config = dict(
    mask_ratio=0.6,
    encoder_norm='layernorm',
    encoder_qk_norm=False,
    encoder_drop_path=0.05,
    encoder_width=192,
    encoder_positions='learned',
    momentum=0.98,
    lr_schedule='linear',
)
Rows from block 1 of the decoder, named by matrix and row number. Rows with one number belong to one neuron. Each number is 128 + 32 x the weight over its row's rms, rounded and kept within 0 to 255. All counts start at 0. Numbers have three digits each. After the name is the row's rms in percent of the matrix's.
# fc1: MLP up (decoder.1.mlp.fc1.weight, 512x128), inputs 0-127
# fc2: MLP down (decoder.1.mlp.fc2.weight, 128x512, transposed), outputs 0-127
fc1.173 117:178128179138129074118141115139159139134122126139091161133180125132154131129165141111110125121154090063189084072131083053105154183133120115087092191134152098119180099083156110108141125160186116180154075122065109158116169126159137140135136103096105156117092094116157169124150186097108145113111111106095148100200150189113142169131112140164195146128099109090107056145124126167126058117151
fc1.174 115:111101118188083078139135099118048121145167128070124117102091136106110119146174075142150103120169116186069125198106088101132147126176159111144090160109080097141184127150060113107152195162118103126161168144151128112100110122133096114147189079131150168080132169155098164117136084112114071173099121133173102193173100134128125131114122116139078159126126088154170170114178102137118130122184
fc1.175 093:128101121137187144089170138146039152175071099134139144156144118171125148147153165140089112101117058149126098129152158133109143130160113105108124165141080124148085174146118115124146126103117177158168080164096139107122127079169153065093065136093134125109087113138130141095145162148078176138111172188126144113137133185176074050169108143145144153196063097146065153122108138167098115137103
fc1.176 098:168102114089148107145098165115097151099168101095143172140120142180149194110157096164151102169186126134189121146131109043070106136135139159135121114127110086148117119054092106066137102165161145080172103138171060109134129124078147183185163094089151130133177170129146102140134163133127107081136163115155146117110114154072121187082095053132087127146093120125169124135161164138096118155142
fc1.177 094:135172160137071165132200145120068111148156125088092170121148099149156122045125103135160064052115153110137121106200112110141143070135121161119167136147114129105064084100191148113112127109137205146100162112146165139143125165170129151159123110120152148135141150133163108137129107160103141110067143108056158114135105090118145139094175192129114120153074140114079113114141170101131159048116
fc1.178 083:186138139138072087129147130102070133148138131181140137163119126071135123066135070161113100120067098109132132182133166099170094070203136134153165140092131112135108093061135145174171155167113094191055127109158102091168121123122148094119172120144108097149102184089148127132130143139132144169168088075118069127175149126129140104099103190195108084084159097147120149130115152120151142133096
fc1.179 081:139072139117083161188159123170117121126163127149121088157152138097163141120132116163167115140123122179127107164181165112119107165200142167156132120119137134159091149145138095142143108105115159052127136133069109116132083116167151119061097114144116061142118146117102108131138147094176121130103161143140122140140087171165126169090058137099116089147025140141071208095151185130045157118120
fc1.180 064:185120112125188162158171121144090122117123132090189157135126086134205087049153142145149137121140114101159061148145101151167158087178133093160133117118156072108111094093126133123090128136123179166150176128154196111112105133117145122173179152072134100151133094115078094135117133149075158166121112118070042111155087092117149138145196130120126136115116143134061137109070109140186145110108
fc1.181 101:117103067155182126127127167179168129143118108128108084120124138155120118123075124192066159099092178103111157144111090111067192070134137116158104143195145166156086149122149125100115145106156144108207136126134144160151176152119115088092119121092108093134077104146121122130119130113141145113132089109132169128192138131051158104147101093181067166083135117186118162163094132115155097219116
fc1.182 095:119101182143189091205168129154120130087129049099093098154148104112142166161125083126170089075173169179170207160090125151104135119177165130113146138155142128105145069127111188114120122135098170154131125071145103122080124085123132123120107111114181122125053177087074064136168189114158141132126103113110126160165155131149118143163124157092091102151127113100090130109133140100170082115111
fc1.183 097:156165155034100090149151103075080132163124176121090083101143102169174111114124062091159150163161078120112072148115140143167076107172141122126096215185144135123184099097107156154129120099124154158111092158155145159132118110140160133085136128134149161149139139095165130087081159166155140143105086045171142123146130108152119122183119129081173144150118097051153107120089154110141153129142
fc1.184 094:132090163093132141108108078097135109120134102118097100155194131149113094139160085145160108161083039152114165114139104137152095231131111138154121157157121148107178090125105115140173136133111073214177128139162111144208112097138147153087125168177090121149160149158151159076059109102151090120131106126173094124121142166107141109094118104131152150164135061108146108150079106061157118130146
fc1.185 120:158129145171152077124162112160075150132103124109101117085161084133075129144116130085115172119108170085116112101203102147104194097100152088136128111118154095095114066106197135186131159149137145174179086191136134126138095126123142134155160111093113141117133122132151124142209144126132122120139093171149170094140115079148152083150132132145045056142151154119125046182190092121101107146138
fc1.186 109:089129073095198125084142096177143129082096164157152144179119094101132112144123175105142077114110162103125166099125121125155158131111071119174095207086147109146156191099120134116100139098168140123124112131154129145182124101136170090065145107140149111146172123083162167120162091073163123074145139161136025137138120154153119113171088086093165075164119178158120086115118161118099115169147
fc1.187 074:117117141113098070105133086106122167134195145233114100173104202131115171141106106147114120150118091066106113076112137107132077156092105172142164126129117184137159137123130124139140128157144044112108094146132064108158113086133145118138082153163091171089125111164133135123140148142159115171122156143177150162103155129133168104092140088090108107071197119107216091120101172079128118128149
fc1.188 130:125144130152105183062101091126149130199148103119145096149111148126074158162089167094117224119157140148127159095092107118105208118169108128127134091126083196178117109118162113123154089089097114135089160112070125158155171150144147122084095085056111147128092129071188145126109126158144105145189139140140127134159091090110105195083111123189121154148105146105124147153138114086138131151072
fc1.189 114:189135100149106125120105089097147187092116133132158105152094111131096124162138148123136126070205110140108155126085181162099106145197156078115150134177149135122140121049121145103133120090093082127156131082232091112150161120113166147099144102089166133139098137197096073084127117129147154118138178073070139122161156111103166163128101113133147089139183105148174105189141112111095100096112
fc1.190 101:143122111159128109137135137100086192129116113172120154082073082136162102138115120144141061144130113134169122161142104116089193115164189136132153198073096111109162133097149164075117130095155074143097123148118139118163081107166156102174159119189104134118154054072203127153106137071132105132117132124132163138158124154138057107092125111116108136126179194129147106154121099171047156169115
fc1.191 087:150087144123126173089145036155092102156134133138165170191107111168164077120133079120141167122111080181147054134137154085078132133163171106167096135138124149134162136105126151160138141163098126146136129118112113045112068153170144101125137078150138115153122118109132114108154108169167103138162158147187111096100087163147180177087064131091065167156116138112091144100128152147077172182133
fc1.192 128:110140176160116150087137150104156085138198090147111109092135145148150141127060108128120104138119141078115091138110142160116156099189145083109112131068130155098097117119164175182156081153122087121130139172149153151092107085101145160123147138155105090176118149142150132031146163109084155164102172080146166121148083146147191115150124161128105166114087189102147188090156086158113131045086
fc1.194 071:078156164100177131172104171135148065093158143147163150142198088103152121158154082100105159136117159066099125078124099138178078127135082155092157162117144127112098098116122122105109155108131120135109165180169104177165125135172112114056199144129187091101108108148105124123156128116153100106103096123147143175166068135131115164119138128184109127204123045075078108136157131153082150124126
fc1.195 101:123108121061139142111138166148093179172108135102156181120091134102146228125105156112113122113114143102109081134130125131120041094129140147092157161133161107096140139102093107094174165085133169098152135152101068104150109141127140150163182130168167140125138086133117124229141155149151158124144126135110122130173157142083102112127099140110120102151065171056147187170136123073064065146111
fc1.196 087:108103045170099128132102100119100117105130098169129126177151148195096171120118119115086135135088067137107149140093172198150158134165125116095100173169120147123151082164144172124150167133129086179177089121103120048143097217127076100149111169117138162130110140107132156100111161154109176128113114147119111092164112155106129151160132082112196112143095150095125175072112109131201074118127
fc1.197 096:143114146123118118052081154173157144125150116152084159156143159171111092116150131144093092106111071174116102083148161143148122122153108085087108150104106151127085145171120078127137111079139136143123177108012213152156044124130124121138095136125087153134075110123135127107128119059139150160195117162131148119137186144139101087116118162133102076106141187158130156179164098148120160089141
fc1.198 089:077101121129159151147101196160162071111119081095133125103088115171154103110150139180204133140082140151110098123176084162109143122170060158132075166159191145115131104149104088142121106107125114102095166148149152177133189117190127115129130103146150125096125082171075097127108125104101085078160142126150102136131154142144136195138087169148108128201130133094066134174075111094095141104179
fc1.199 113:118143122152130118115141192099151191139154125092111131165155159145125116148099150238115152121079126137145152156101095082116178080085149118071168107122132063138156139140092163168089094097172082133119135155108155103103084149155146129148054144141033056137111100139163089132158116131185158148105157106087171157150089139060116162104145090151112094115112144123109140184116105156133144137120
fc1.200 112:161098131189110130094160076097177144197117156110059123128114151127148142146143147120141125172132156128167109130124140141156157189115172075130152175162123111114100099126140116118141160079079104089121127206089101169141146077078155098102119088132051116119131083154113156126113099130128108156180117211136109135151098147109110096147102062100131103171163152128143188122083049190133154104122
fc1.202 086:156134156101128092096166111140138141130177145138176136109106129149157163127101136120163105070117133146153147110089131137151139106168145156083163147168128127121026140145147144163090106141133134155092145161100098079129169079093089063159102146116138061107158121169159109141161150169073156078223097147033140136112109141117131118202105099126151050092160156150166119113146109132116080118107
fc1.203 090:171108134085136103143057126042115114124087080165111126133164136091093120064116141150148108165152081175126133175128129127140140189117071098188108142095127140143156132097118129167154208064128055141144165132112150169130133140154107121183181145111127097138153103104150117113115092126136085139222127135103121097154150132121099119190120068107059154146125130194113113126137100098176108142149
fc1.204 106:107132101126142157130112102114120151196134099182127094065069100133214092159121148147129124151142059160108159109126104113118172132113106121117148220121181104115135116144105103156200131136113164096172066102131130169096178105154177131062133136054063168102157078133086125123110133129164113115109123104132157110157107163153153136094104112131137122171080185116104136162153150058142162143111
fc1.205 084:133153125104059028085173160118136110156069120146140099076155090115155142086117116155198050147142101108149124122145180086084117142092106165114156135165085135089109102204137131101133132108181148162129146090119119115107170140153099166130103131110165124198133142129120116195148111108140122143117131151071132137168143209141149117055123139145103169114079165112093189144148127101105115112128
fc1.206 103:126102140097156164183201144120081071143147146122132107107088141158081141155154187110168178148170126163118145113135153117165170087120095085111170126127114112153156137125180102179091135128170118066191065135127091178087120125134113195086125128112092102121132084133126135101137134133139105201182104114127106109150119128093136149129128076136155118075134121164128177151033121144060083125084
fc1.207 117:172129114120154119126085131185112084173124134169140136117159128105112218164148085075133138106126123141150141131192123150076133155172058109132127121114127079131099127083120067146080160108108138142082149175091118146131215118126169121135072113088087126085158163079139148045132115155101133096087119160122177136123046133172162133116120139157098138132091076126110117170146156161153156187125
fc1.208 136:148108123098156203075195152141128089207150123094085158159169140167159205096140112128132126121123129106102130153065134117151076121100166140182100145111139130124113111141098092104111107155148173112081157122035102097097143151103130136087106174101169099102132121120138175114131151131143107089155138181124072135105166156164075147149097090131140116154087139099111216143086176111170153117090
fc1.209 068:200129119142159150151141182118148106139159146133122150164110108168164160083126163150151084159155177119115115114145110172101079094109117108151092162132119149099171223148132077091139103202140130153106136114131160155118192169132134052183066177148095135136091124104109125141126099112115099101166097112153078073091103117122092166111128154084144092131114154083124150067167126122155155073060
fc1.210 100:127134079179064113148072153106138184096119159137165083085139136124185144125132123152084120207112139116152135107100130123130140095056128104100116130117134124096194114132093167118143126089133144182181155179161168154116115175091137158161051108105104141136104126173120082087208089157107181061125117135103116074134160103057124104095119163099158104157117155125151160186111107119135116127107
fc1.211 102:114158118130077066159098204116111134158131155056107147139183140136085135109162100123114146123133137134098102080121139133115185096108168181113156097098111110149084110112062148062148076103181131078096132115087165105165146092113107184083144113097083175127151073149101119142189137156186120180132139114147157113136097085126129163105170110157155192182164112105120142169161129117127162165086
fc1.212 125:127042219121162109140148146156176141118108153110138138063142066082131155087092073113140094123122065164124148165152119172109123087171167124159147136170184150143145138109139197131063101105139142074155132086128129152105125114187115124153104125095136134129115186100096089099076140139141172146181123137129151082128125068118055111121172134124125119124097124186147119178112130090153152090168
fc1.213 106:100153117127082154177089111171124104131050158155166167101104119144133074108088160117145150115078093099106154097127108191056109106152177138078167103090134201082142130142149138206148124101148181087141152108090093103148139146127148123126135174135104121113118119081139121174099169115114087136149109091129146115181154127106196171104142136062161132118151152079157103189182089091158132102134
fc1.214 130:142121138125163113094184167113175122087121121133168144119162127175108152126141132122147103071145096076150113146142177123131058143148081034109094102145140171145209123109100151125151131081175154131139092098130143175114094108125145098153099087135154151115098141147163184106151107107127068102167137091151101171125177217099159151074085122124120118114056150214128119157106116138117115080120
fc1.215 085:191169173114146141112107077175131124136138111176124162125156104131148125164152157133141064136132177101121123136102172135184141165101152115151102100114122115083170096090135097136101120062146120082154078121174112104092116131137146125166117165131093058074113162150151185095123120105088139130084053124164150186100147154123130181139137126103189022103130090185127148078156117135125133100078
fc1.216 094:081120116155120067128069115139103103175150127177085131136179122114168151118103118131115119093156179136104160102110126109151152132100160080219061122108133115160156143108129072165196136075098164147075136104153144129143084101169094143122172172117098179129153151103124115106132081106137191124156097087131112134142146132166066102160108079139096163135081160199065180131124108120176112104157
fc1.217 076:130134126103130138198183110136101092098150118081168121047187150139131093193136125173127166112109078110144139128120093182117130107165186112098111109149119080088110095144158150128125155165090107203082164168138081132157119064139092152128205157142089141113153136118057078168153099146141112187078141071170117101109135121128149080111141123084173131145098128077135138142149139122152151151096
fc1.218 083:137101130122137167104141154081181100164130176139134113102116132126107130228153148106082142119113175078096082134086150139098086088115128155088108088126101113154096075145098170095086122171142148124134126199110137131068122167064099131129112156059137142150101133121102134134138082121135112227159121169164131128146130096129159147147123147098102074130139139101132156140122209124155093188212
fc1.219 058:124110135088132174151134179173133089154119139133117120159134096153179131104135123103109084048126147122103104123133097144123135115161077120119097157120147131100120102098213067117099143095134178144095188140141196186158161119184135083126101132121163107135151113138113041151140109141122114061108159072138170122144104104121131191148183148183153094160075088091070119148175145122101161082169
fc1.220 109:129152178166139108127176173102147140117170178160180134178132082106152153158159114153033189089151125142113129129116118091096147132098109126087148182125137127071097163150166151120164151077114166120166118102084072149085107121123132111096135103147045097085124118083153070155126113104150116114133142116114130075109157204110120113117104107180217068134097107176128111135125155095133098140151
fc1.221 068:093211114140155144081154094082160064085049135121116163106128043168162120080091125132139125117078123162220126077118084143130137123144099122159124169136095166130130160107075177169119105130132092114100160191186175168150133157102148156124114136091185157116161123128106133137118133152167173080130124104074144120116135142132097117160134167107122104129146130131088157163043130092116133147133
fc1.222 091:139094164118083122110069146091063117137123112102139108111103195127140149083147163111131139170169134181170137162099086136095084110127160088153130137156131082226148126082168161154186160133114149161183113150153128135115119121070065141124156096131118114102173204149117120061091153122189086129133083103149142144130081110154091064153132099134115168129149116140105108087140137136203104100121
fc1.223 104:137095127113105213099077147120131133138168111091156138112078115160167155151177111182140100082100145145158096119115100115109121158141084097158114158127127073111132185055124089147110110122154155118124083137113094118158142162097147124169197140163184195139141111081152137113157139069097140077140147146183167172077128120104146155090133060130073157096074144120121158151131200168106079124147
fc1.224 095:116152135155167125183153128118099135165110135170121101136124171101111085154091155162161131154099164135115130148106171129154112104099093127169206148174191153079102134133076163133097105087072121123131163102115110125147108129170072079201118164111090054146091127097182119108118135145067146053173111081175116089155107138126106150147149136122141103105134116061096139068148118205164118158146
fc1.225 091:165116132202138133128102145154063137116145144168108143102146127136101093127191089135139134128052203097063105090128195116124144148120152118070113104154180114125074073122125149115129155104105131054129103113104154166119132093154138157152160150191072086098155121134166136147113159170109122099147162075100087143128151090103099208164082136138118152123108126131059154158154141193126160099114
fc1.226 105:128064124166121133124123129096138150090099126114122077104103108118145135066134083137126121176165090160180112144107103176077173128118124122083140066102156136128127133131112156156123098099160139166137150158100143095206168149119072125125070106044133124109142167168104131091162111141117155134095058131074159146117186120148142066139210162137121159096094177109174160167128103111156158202146
fc2.173 130:145097093091141122120192151141098139110111099138120161111094120171155187084124068154128113199112098118135124122126199149101146102060111169168125172136126151055164146125100097113126114087128133160138131134146127112090158136102133112163109105125185156121107124100120109181122161158089071138093115135145122167169111139121070116094203084124097146146064187108179237130118113150103146131069
fc2.174 129:110124149040147154163123183092183167118161101179084148151116094088157147099081135186104156108121157065121090145129163092145111084091076156182169101195088154201086139129152141113080146125110143070123114176085136132113126145131098131150113152143168118118128129143142166172104158152122120086107195175105127098087110096105089204125132077150108148137093168134108115145122101147137088122162
fc2.175 097:094170114104168061077127126110087159176151078084164116101170128127163119142142213108155131098130133135092085163102068067103139128120171115127118158171140160148116166149121161105087120082181129216156105091109087118125115097155134183133068114127167140145105143137144134171178088166162104115160128113159070103158093148153108060136165107183126117114118104092113096126117186092113154166125
fc2.176 103:116111089116099113087065106193135099183126188197115112080066121092167109145075181148094122135150130086136094124131143153130166151125122143135131134171095111151132098129137121141103085133056165122106082143126198192094141170172150125156149123113097110128141084198129065105110100105153142168124112116118148129149086049183175161166130121166158125091144185146147085129089153085134133137111
fc2.177 076:206132087126171103140087111152118142110130140153167126168179184113102114177131100144098229185146098126122121134095122125136123162158133068122136144118167138150169124131071123097150109166161058107132132153087089101109084050083092107069130162122114162133103122092105115134120101123153147132189092112199104146131122186125138155177087105125147135127145103120171172146138049137079137171114
fc2.178 099:075151163190157150202131143118138132137078149099124152131097119168144128137159144077083134091147087160123145144106115143147153196126139084160167132152152114141099147160138148035133120145146209062158147156104108164052156099112112150105108132097137129110192136117103077137131114107124136127094121095173200102111162122086093149162131137068131140173107190150144137089131113119098055085100
fc2.179 082:133200112124144068139139110162180094190132145080139104071140112124138181129168100120089074183155088090120125121140110142122154090127118146088159095104113119099140115128186095125163139134157177158098173146110058139138146125161102133088096126214135129091187077083089110176178137125107092157092114136154106163122101120134128112126131131132194038112146094161172145151105112193107166121125
fc2.180 052:161155126124127097118126123121082122137158121107096077148188156130115108134105114143074122122158082189094175089144123061091137147141124144104170155098114170083120136133145134109161095144136073077101134142167080133149121110124062127112072136153111145095119122135143139113127080092219140101137104107194207125105194200113156147134040142119140130128143082113171168161183074143077131128126
fc2.181 125:128051131165167117071172135151141128128136135201099112147176051103100168107058181126112088144123127086089122173116157101083156130109141106118115134086081075161182101113087120095137111167101189130128149110116146138114151132118149138074096181118150115104090136100154110091131152119126180113091100119142163165196157185121102127101099141188165172131141116126046174143113160121171118132157
fc2.182 105:185140117121134098091182182103154162123138126147115130112149116184101069075141166070147136111162103146086115188090095065117136116143164055109186164116143147095163149113112121124139057096117168145122147108141180118173125112087139148081083096123165146131095083133126086091175142086132145171164053161165119129104117131176112101091138152114135097182167120090086165119114141151125190131177
fc2.183 106:130124081162088142138118131145182134095132132160116097118069119112035148131098122090096154137078154119106099145167093156147138142163119099075135071125141113085118145124129143133125127171150177065118097141185124093190085098114169121176152169152062109120085110152154166103162102060156159116103135193134192091119161124116157122139131186109118110085180157172140063129139135097142129135200
fc2.184 092:143174104119118137132160124165084155115170138082172183132148068143123154172114114118076152103195146080156120123150150163116165110154067119115153124108127141143079168120092146104056121147154194099083136076098142114097142154095124096095093168096117188122138068113090085128151167059104146126114137146044168156152177109146094114126151107114109171112094165143153172121178141128116156169065
fc2.185 119:105145123138086127154196124077149027130123129164173104078070112099217166090125090157116128121120148098135079080176187161148113133154074176157143147170141110121142080104117116104085100132125151135146135139126083148104149159139126137168098081136135125051116136136130101137124088159078133145116103127126135189036164115102117190143148107192127114155115128145157157158120115143133096180148
fc2.186 108:165126131096112062107128082132072127146132115140107202121089120119146122063159127144153139129089126132121119112154140103130159138097144104110085141166141125152088111215088145146115119054143168155145086090155130127129176146066109091211111144065201163197131123134141144146137193100098135112127140177139166158120095120175123114149131118122097068117092142220111158106169105080131105120116
fc2.187 056:192171112151180171190137153155099121066095119082158144115179058164136102096155113147138121061150202154127155132147116121071181115155137105133122164124139094157127061096129118098105161129091204161148205145141155144131128145105119111109162108128138141094121129087121116126126144091143148108189060117072093084124126132074142148139167171114131139197088101188111154117126102138134129123088
fc2.188 112:129127146132104127165121107130156094103172196176146145101092150142175049098164117149115182116136130142116091108134172053107145110121126215099068110106159142133148107108091156122103103142091126197102133178197133118114107186108127142088132112106147100111101091149131087141124067165101143148169119086129158135161104106166128112100176079176121195101146120141109195088134138118163065119083
fc2.189 097:104142095148152140133127109150123127178146115157153154155161154171114104119134155106041106071149172049089083163176128152083104162133134128130122143121119139090088115130172135111174112157116079197068156100135113184153103110103143118132117132171078158130103059149171144099159112104116142173080169159132166119130080115160133163132053125120167069117079171173116111137074120178171144094105
fc2.190 097:119108164105155146118116132105088117110118134080101116120052116128141162119126162114098150119065155120096141132152164101113120113108177085119138109099147142132116074079134190041111100108085138105131168159178116123141137169113075169103087148134232169121167159117108024118113139136173112141161107158169168199113172139119124113146127165111121167124126129171188169131153109056125114152121
fc2.191 086:086151142101182090167116141135179148107134168084133048091158109091103160102083120131064084151100170106083173128125127139206136141104113107085121096058133110150104160143187154062122150159148131133100129111136145167149130131122076146129109148114172103149159105178099132141109170131148097089102159118123141135193144157177066136171217084178135110088143091156136088156098134123132152101118
fc2.192 136:193134126102167149112074120135139129109108130172169140163146162085159083112157093132106093090163111177114089118101105114109141135113137132177174139135227156121086092146115144135141089143125140147113157099146129156168148125073131145088121084077205186180134084103098149187137131077085158140162140144089095151106145110145086103146085092108135074151186113157093103086127084111191114188128
fc2.194 052:191124115125187121101180052130100148150098142130162134095145123128108153084118174182111099053147092196120122158136131129108168127201153093124168138099087092099139151116167113120188114137116091170119127070134113079115140118080132136100095122144098171165085130082177116102153114156156080102151115109115126127089185141105144120145083094071139121086142187151201168112086074125145096140111
fc2.195 092:138080169170152142138128093150125105156117113128113116206095095122088076095110138159069090177102194089124103138159092098158127150138100129061101130142118113119124044151193103146106133150117122161103078125133187162091124124112143114134120147104082117148138138173158152121106115169162139175131089113159158090089134121130185195091130075108157140135168212135128087068093098153170167130169
fc2.196 082:130179121149108155089126089163133122095141123091176095170095076113073111135194153125139167108128144117126077121139127122085106125147123151204154081193133104138168109159111085138098081130142133079075142129162120091119153136143160105153148086127149183064162109161121131097109036160118117173140140104126140157135116066116106159149185096123101131157192107187106163056149145098171154103170
fc2.197 098:088162113141088120141159118172066102107073094139128125117186102089130115120090093164188135165162154129074133170057136104143134164144144153147104148144162122104100154143150089084093173160103157108129108167092073138156143163173072125159106156106165110102116116176154094136098170159097155174087090126066122196133102094121159140142172083135100186174088145115107167107117105184114123135059
fc2.198 068:179176138103140098131131100086077176130153126125165137182157171131126149124091095135067132079206136126109158137103213083147123125132178100129154144070073144120100143104163128101116124166121126149162149119131082089094104161076130128065139164125131184136091160142134145182103138118206195137128090143135176126172116160149116075114134088096134135093148095089133159099188102171153139146082
fc2.199 113:148107153112137150118099192155178126102057118129159086083170093088145131127077099094150161162115143113127183125119155180111173101142069089105084039104169123115135148144117083071104142130118147120102101097144148152177137081148159122122102095112108151165196135138159086180130131138127137176146081196106155139228092131133168125125059128121119134109148132153144097161112139168111092091150
fc2.200 104:107136165141046135114094092121163143088112106076145059118134102118076067143126141141099119117122139111112132092123128175183146118135132129160148110119186149082221121108120118173138118102125160106185168073113176100132105134122097128161131091145174077129153130161119123109199066108141129090161103078160112122109144125138193072126143150132145130179190179158160068116143105080105176124163
fc2.202 097:127159173132184140163109171124099136074145102125081090176165113069089112156116121132114132128132121156041158113159159137203059168134156117126126146129162129158102148122106147100165097131103173117141156112146219091134165139168093157168146143133144153082086113059139131118124131123096106158138115136191155079095099191074148122079121055104100162091108148149114073122124100139115168155105
fc2.203 095:138184062175173120153159093158132110081191153041128160088112126154150107157148146117161088099180106136154103073134100128124137099082153130171145096124151120151121149140122161113081120131144182156139130105100141141067093088160093183093090134049088117156108145100108090127182096122136142130110167128168198136106115164103133102093164151078108145159115151127129175106112169158047172143124
fc2.204 093:187151134098078109136122113124158124167094147218094095088091117125076131114132152096149158133141156172094143153115174123160107058115176142137085112147124133203075091125110147100125173170038183089120066169084102095072181162166184158093153127089185099140107128136132144089111122128151146150097116113143158143154116091166136112159163098124104160108102131131153124138137155077152079134119
fc2.205 082:157094134126148104121154130121141126132100114159118094141152123100154175132185178151100162123113085122125112149133106156177150091149163090072092058152210133120080135124149128095150131116152125136136188094168118155147082058130080105123117152177087104110140145155112065182132148145163118145145130076129201088077095129140145165122101135041113151193186133093125053110117113154174102113104
fc2.206 094:172161043125129139115092065145106117129157090178148182146169198121101132112076082146169081133145049177135187147187179158143125149109091131116131136138101115075151179135136106080110104111153103127158138177165116119135126115183143154115157062148149158126157104129086110092154120132095087129106144084121152141100122157114204168111117097120098132159193129087093153132095084159105099106111
fc2.207 095:113125167075104154166145108149110158078088141182131092134164103150142093079083173182115171149132141112114123094125168078147140105152118155129113152128112147178176112187134191089088092119097119120103111122156169126062071133113115161097146090106121186179055128186156117124106116113187110143114137084164088096090200118129112145141169122129179145171145141096102133129104108065165066141142
fc2.208 140:119152138100198146095152111116194155115162126140081210123168128144100119135096155159078115160117141121142143104202187172081173137140115145130109133142074138125134094133152129154127109126144111134092134142114084118140092072143147124152114103140101120110159140143170131113088131083049084149097131151151038103177038106096132147096165122067172122115102169157098117103149100206154165111112
fc2.209 079:131124167181132140110075115088121186086064148150161125139187138132063109101121105139125182193192105120051142135135128110112140134098147093088146200127084174113092115126136123087172161157098132104147107109155127123173124157166079155109110146123143144094116126127176080111142102067116175139143117127109084115166191136118096147125159094182098133101181086140130159070143074172076108161145
fc2.210 107:102120214118148180123197082095166157130123085143084133143128141161076136122129186151144145093158092078092096121153099141093148121187135112135150093098136166100074073118133140128150158104172114159115163190145162124124097041125139096178136119160097111125138141123101184158121144053144117140110144168091117109102134114116107153148077096053138097170134148174148079104140092157125144094190
fc2.211 096:146087137188168167143112129112135111108129102141192147133123096168146152124116115116075119127086128146172138133098121107163073126135120144165124110144117184153086113092115126125143117168057159100126060164138086127121073122128105059109142117079134170152112117092124134222156127080169165082122131234121140103095148201095068124106159133131159124135118089144111141100099151124106197179161
fc2.212 103:207110133109098144129164111130143156112049106135154104143094124198027130175165096132163121158146127146099156169110126111136198129140164119113108127042137117106157137108121087141126163151118104151158093106107120107111163133160155080110148073116155114127152186130183187106116064117171117122072083186125138126130098157202093087088117088180134137161100121139134073127107127137103147111122
fc2.213 092:127144112160145051108147182148110136157153145145096165121135097196116116169189149142140088163146171161160153122130143085105111129117188071128120121140073072164124117126100144136118099167135106104113108119117106125085138166142119067078142109074146146079134112166102131147188125140165069077145148177158088098069139193107141143119101052153102178099063095133130127150150130197120158133171
fc2.214 139:095138125094132128155133139157109132183106157143119250140095128090153110075125104135101167142087185078134145132157162099104131115075132185122130147195213106112133135185173103086080149084150093180115149174079088113119130128106149104138115165109123080126158155122142139132115113173077170094130069154119137072132084096164118175132111078126109132090136152144122158080114106114169113174127
fc2.215 093:115164133080117188125142150104147172128127112056128164149138138153137081156159096143106146149138160122144164111116085080091141134101143160142073149090155180156115183197140168137120088188170152095100087115126198084095126118173123106106176131183095181110108081096113123102052098137103124121060165135087112125166129082089117121094096184121110196101167159151160113141112155110097110113111
fc2.216 106:130109120082077098128169096106096135159153129131082138130168138125142103155125111129159176142134130080129106144165172119069133170121156111118078125137200164161128118144118094154139123106081131150124082110148150135129151164101142115114111123135102128114123093088122141066164144221137138138115214161107070111039067179142183107188155168185069129106039096127141119135112158158119148145104
fc2.217 074:095141068075104144152126046133112133180148104083119117181128126110168145130106080242127123179144114126114089134073147101181111168113123126112168172189143127079141124093144112162143094111121139155058121154129117141088158087144091106146113133101112141172126104117134122143064096121148113092120106130140172150092193146176110204112189109096096141132076169127156156131161113135134178114102
fc2.218 095:128153129080157128152146163108140151086155138163155141099171124083157086116109172134122146149121113160093192131107177111122101131168120153144162085183112137153110147088191107130175162144095128112105110121131116093184098090168153163108097105085151152107128115121130081146163186065164140107106116140139125157150114167170055117142106108046116131074108097048107209130089099184072154091115
fc2.219 054:208126110105176112137121031089080136113123124103184134103178153120096130096129117170119155139173126151123135130120175087159147121161123108119194150106115139134148140127099166103162134184115067129173124131123078060106115114104115165100155135119073213090066142111132157158113127089189138133194076154137082149158146143124135103114088129085079136131148153111148174117116053132138109151086
fc2.220 119:129127108121152081114110099149119171175140121061119210150122112122173116094136110141143105133083098135190084134129134118157053127118114132209100124153107080182116159175101121070172126066103157107132155139208126116150133129115118156149110136091198115141149166131119178124116087085113114144164181100049165111127164114080162136089127154131100152123147089141134207112088129139083136119091
fc2.221 070:126153164126082151163135153162095131170166083166137139153146168144156109164094070136121136130111115110072099116153166116071158090122157101122119096106162122113144113121130156136099141120101079194130100073086106143117098109162176149085099140103147126078123139108155090034152086089125189111138132183156110087125097129114104146105158149136144175130110132164192145077168141230073138128060
fc2.222 103:102106134115156159067071071142131138080104094158109137096094096110146167101082159149130125128102165090063121125173120140090125167124097152145110097165158189123090153115149159140113119067147101132117085146167135152151114160147136107177063153111099110114049080062115154187178159160116126114142186203119095148131125171167132154145158144126159136149090143087132112086158209160147152134097
fc2.223 116:129152112108128133121150103161133090134105148171093147117163149163189073174114129089098143142160120142085107138141105148118139128141134111062134159187077206110111109117110106168126103136071143097140134072137195184119152125115106074117130065137108092175118103175099126110076126116166218134144078117148107110188102100143180141128139180180159042137147132140117058142134120107147145124083
fc2.224 103:128135124088125084118103081111111144144132176109148191199139111188104105156161129125127119131127087096136120133111134074098116190096088131133113134081097133107086105121111115122159073132146132122118127114152200102086169086129128126154122154120081125166150116180127125094074147102139068063096208149145210155107090176131153082140160158113143117192140136127166188119194137049124140118151
fc2.225 089:138089147088163167052174096116101096108063028089163146103129113159110132139125120142134096133140110117164101133107149117107122138173099143141135148065118150138207134090107102125139104154149127158097190140175154106138137112080092086130167148127093155127101170137116142180138162143174182173111092202156132112097113143130154144158157149117105158151116143125142170149081019101165108104086
fc2.226 089:139158105092118184109186113147075111143159154146157182161172146187125081176143135173123105091128102095125144119096175073126094146118113121117101116105176175160069111102098134101127165155121043088078172154139107176141117142115143110111150150158084153152084077137119127204092108088119124164128189165146113100086112207101098104112081105107128135175167076150094156110142090124115150110136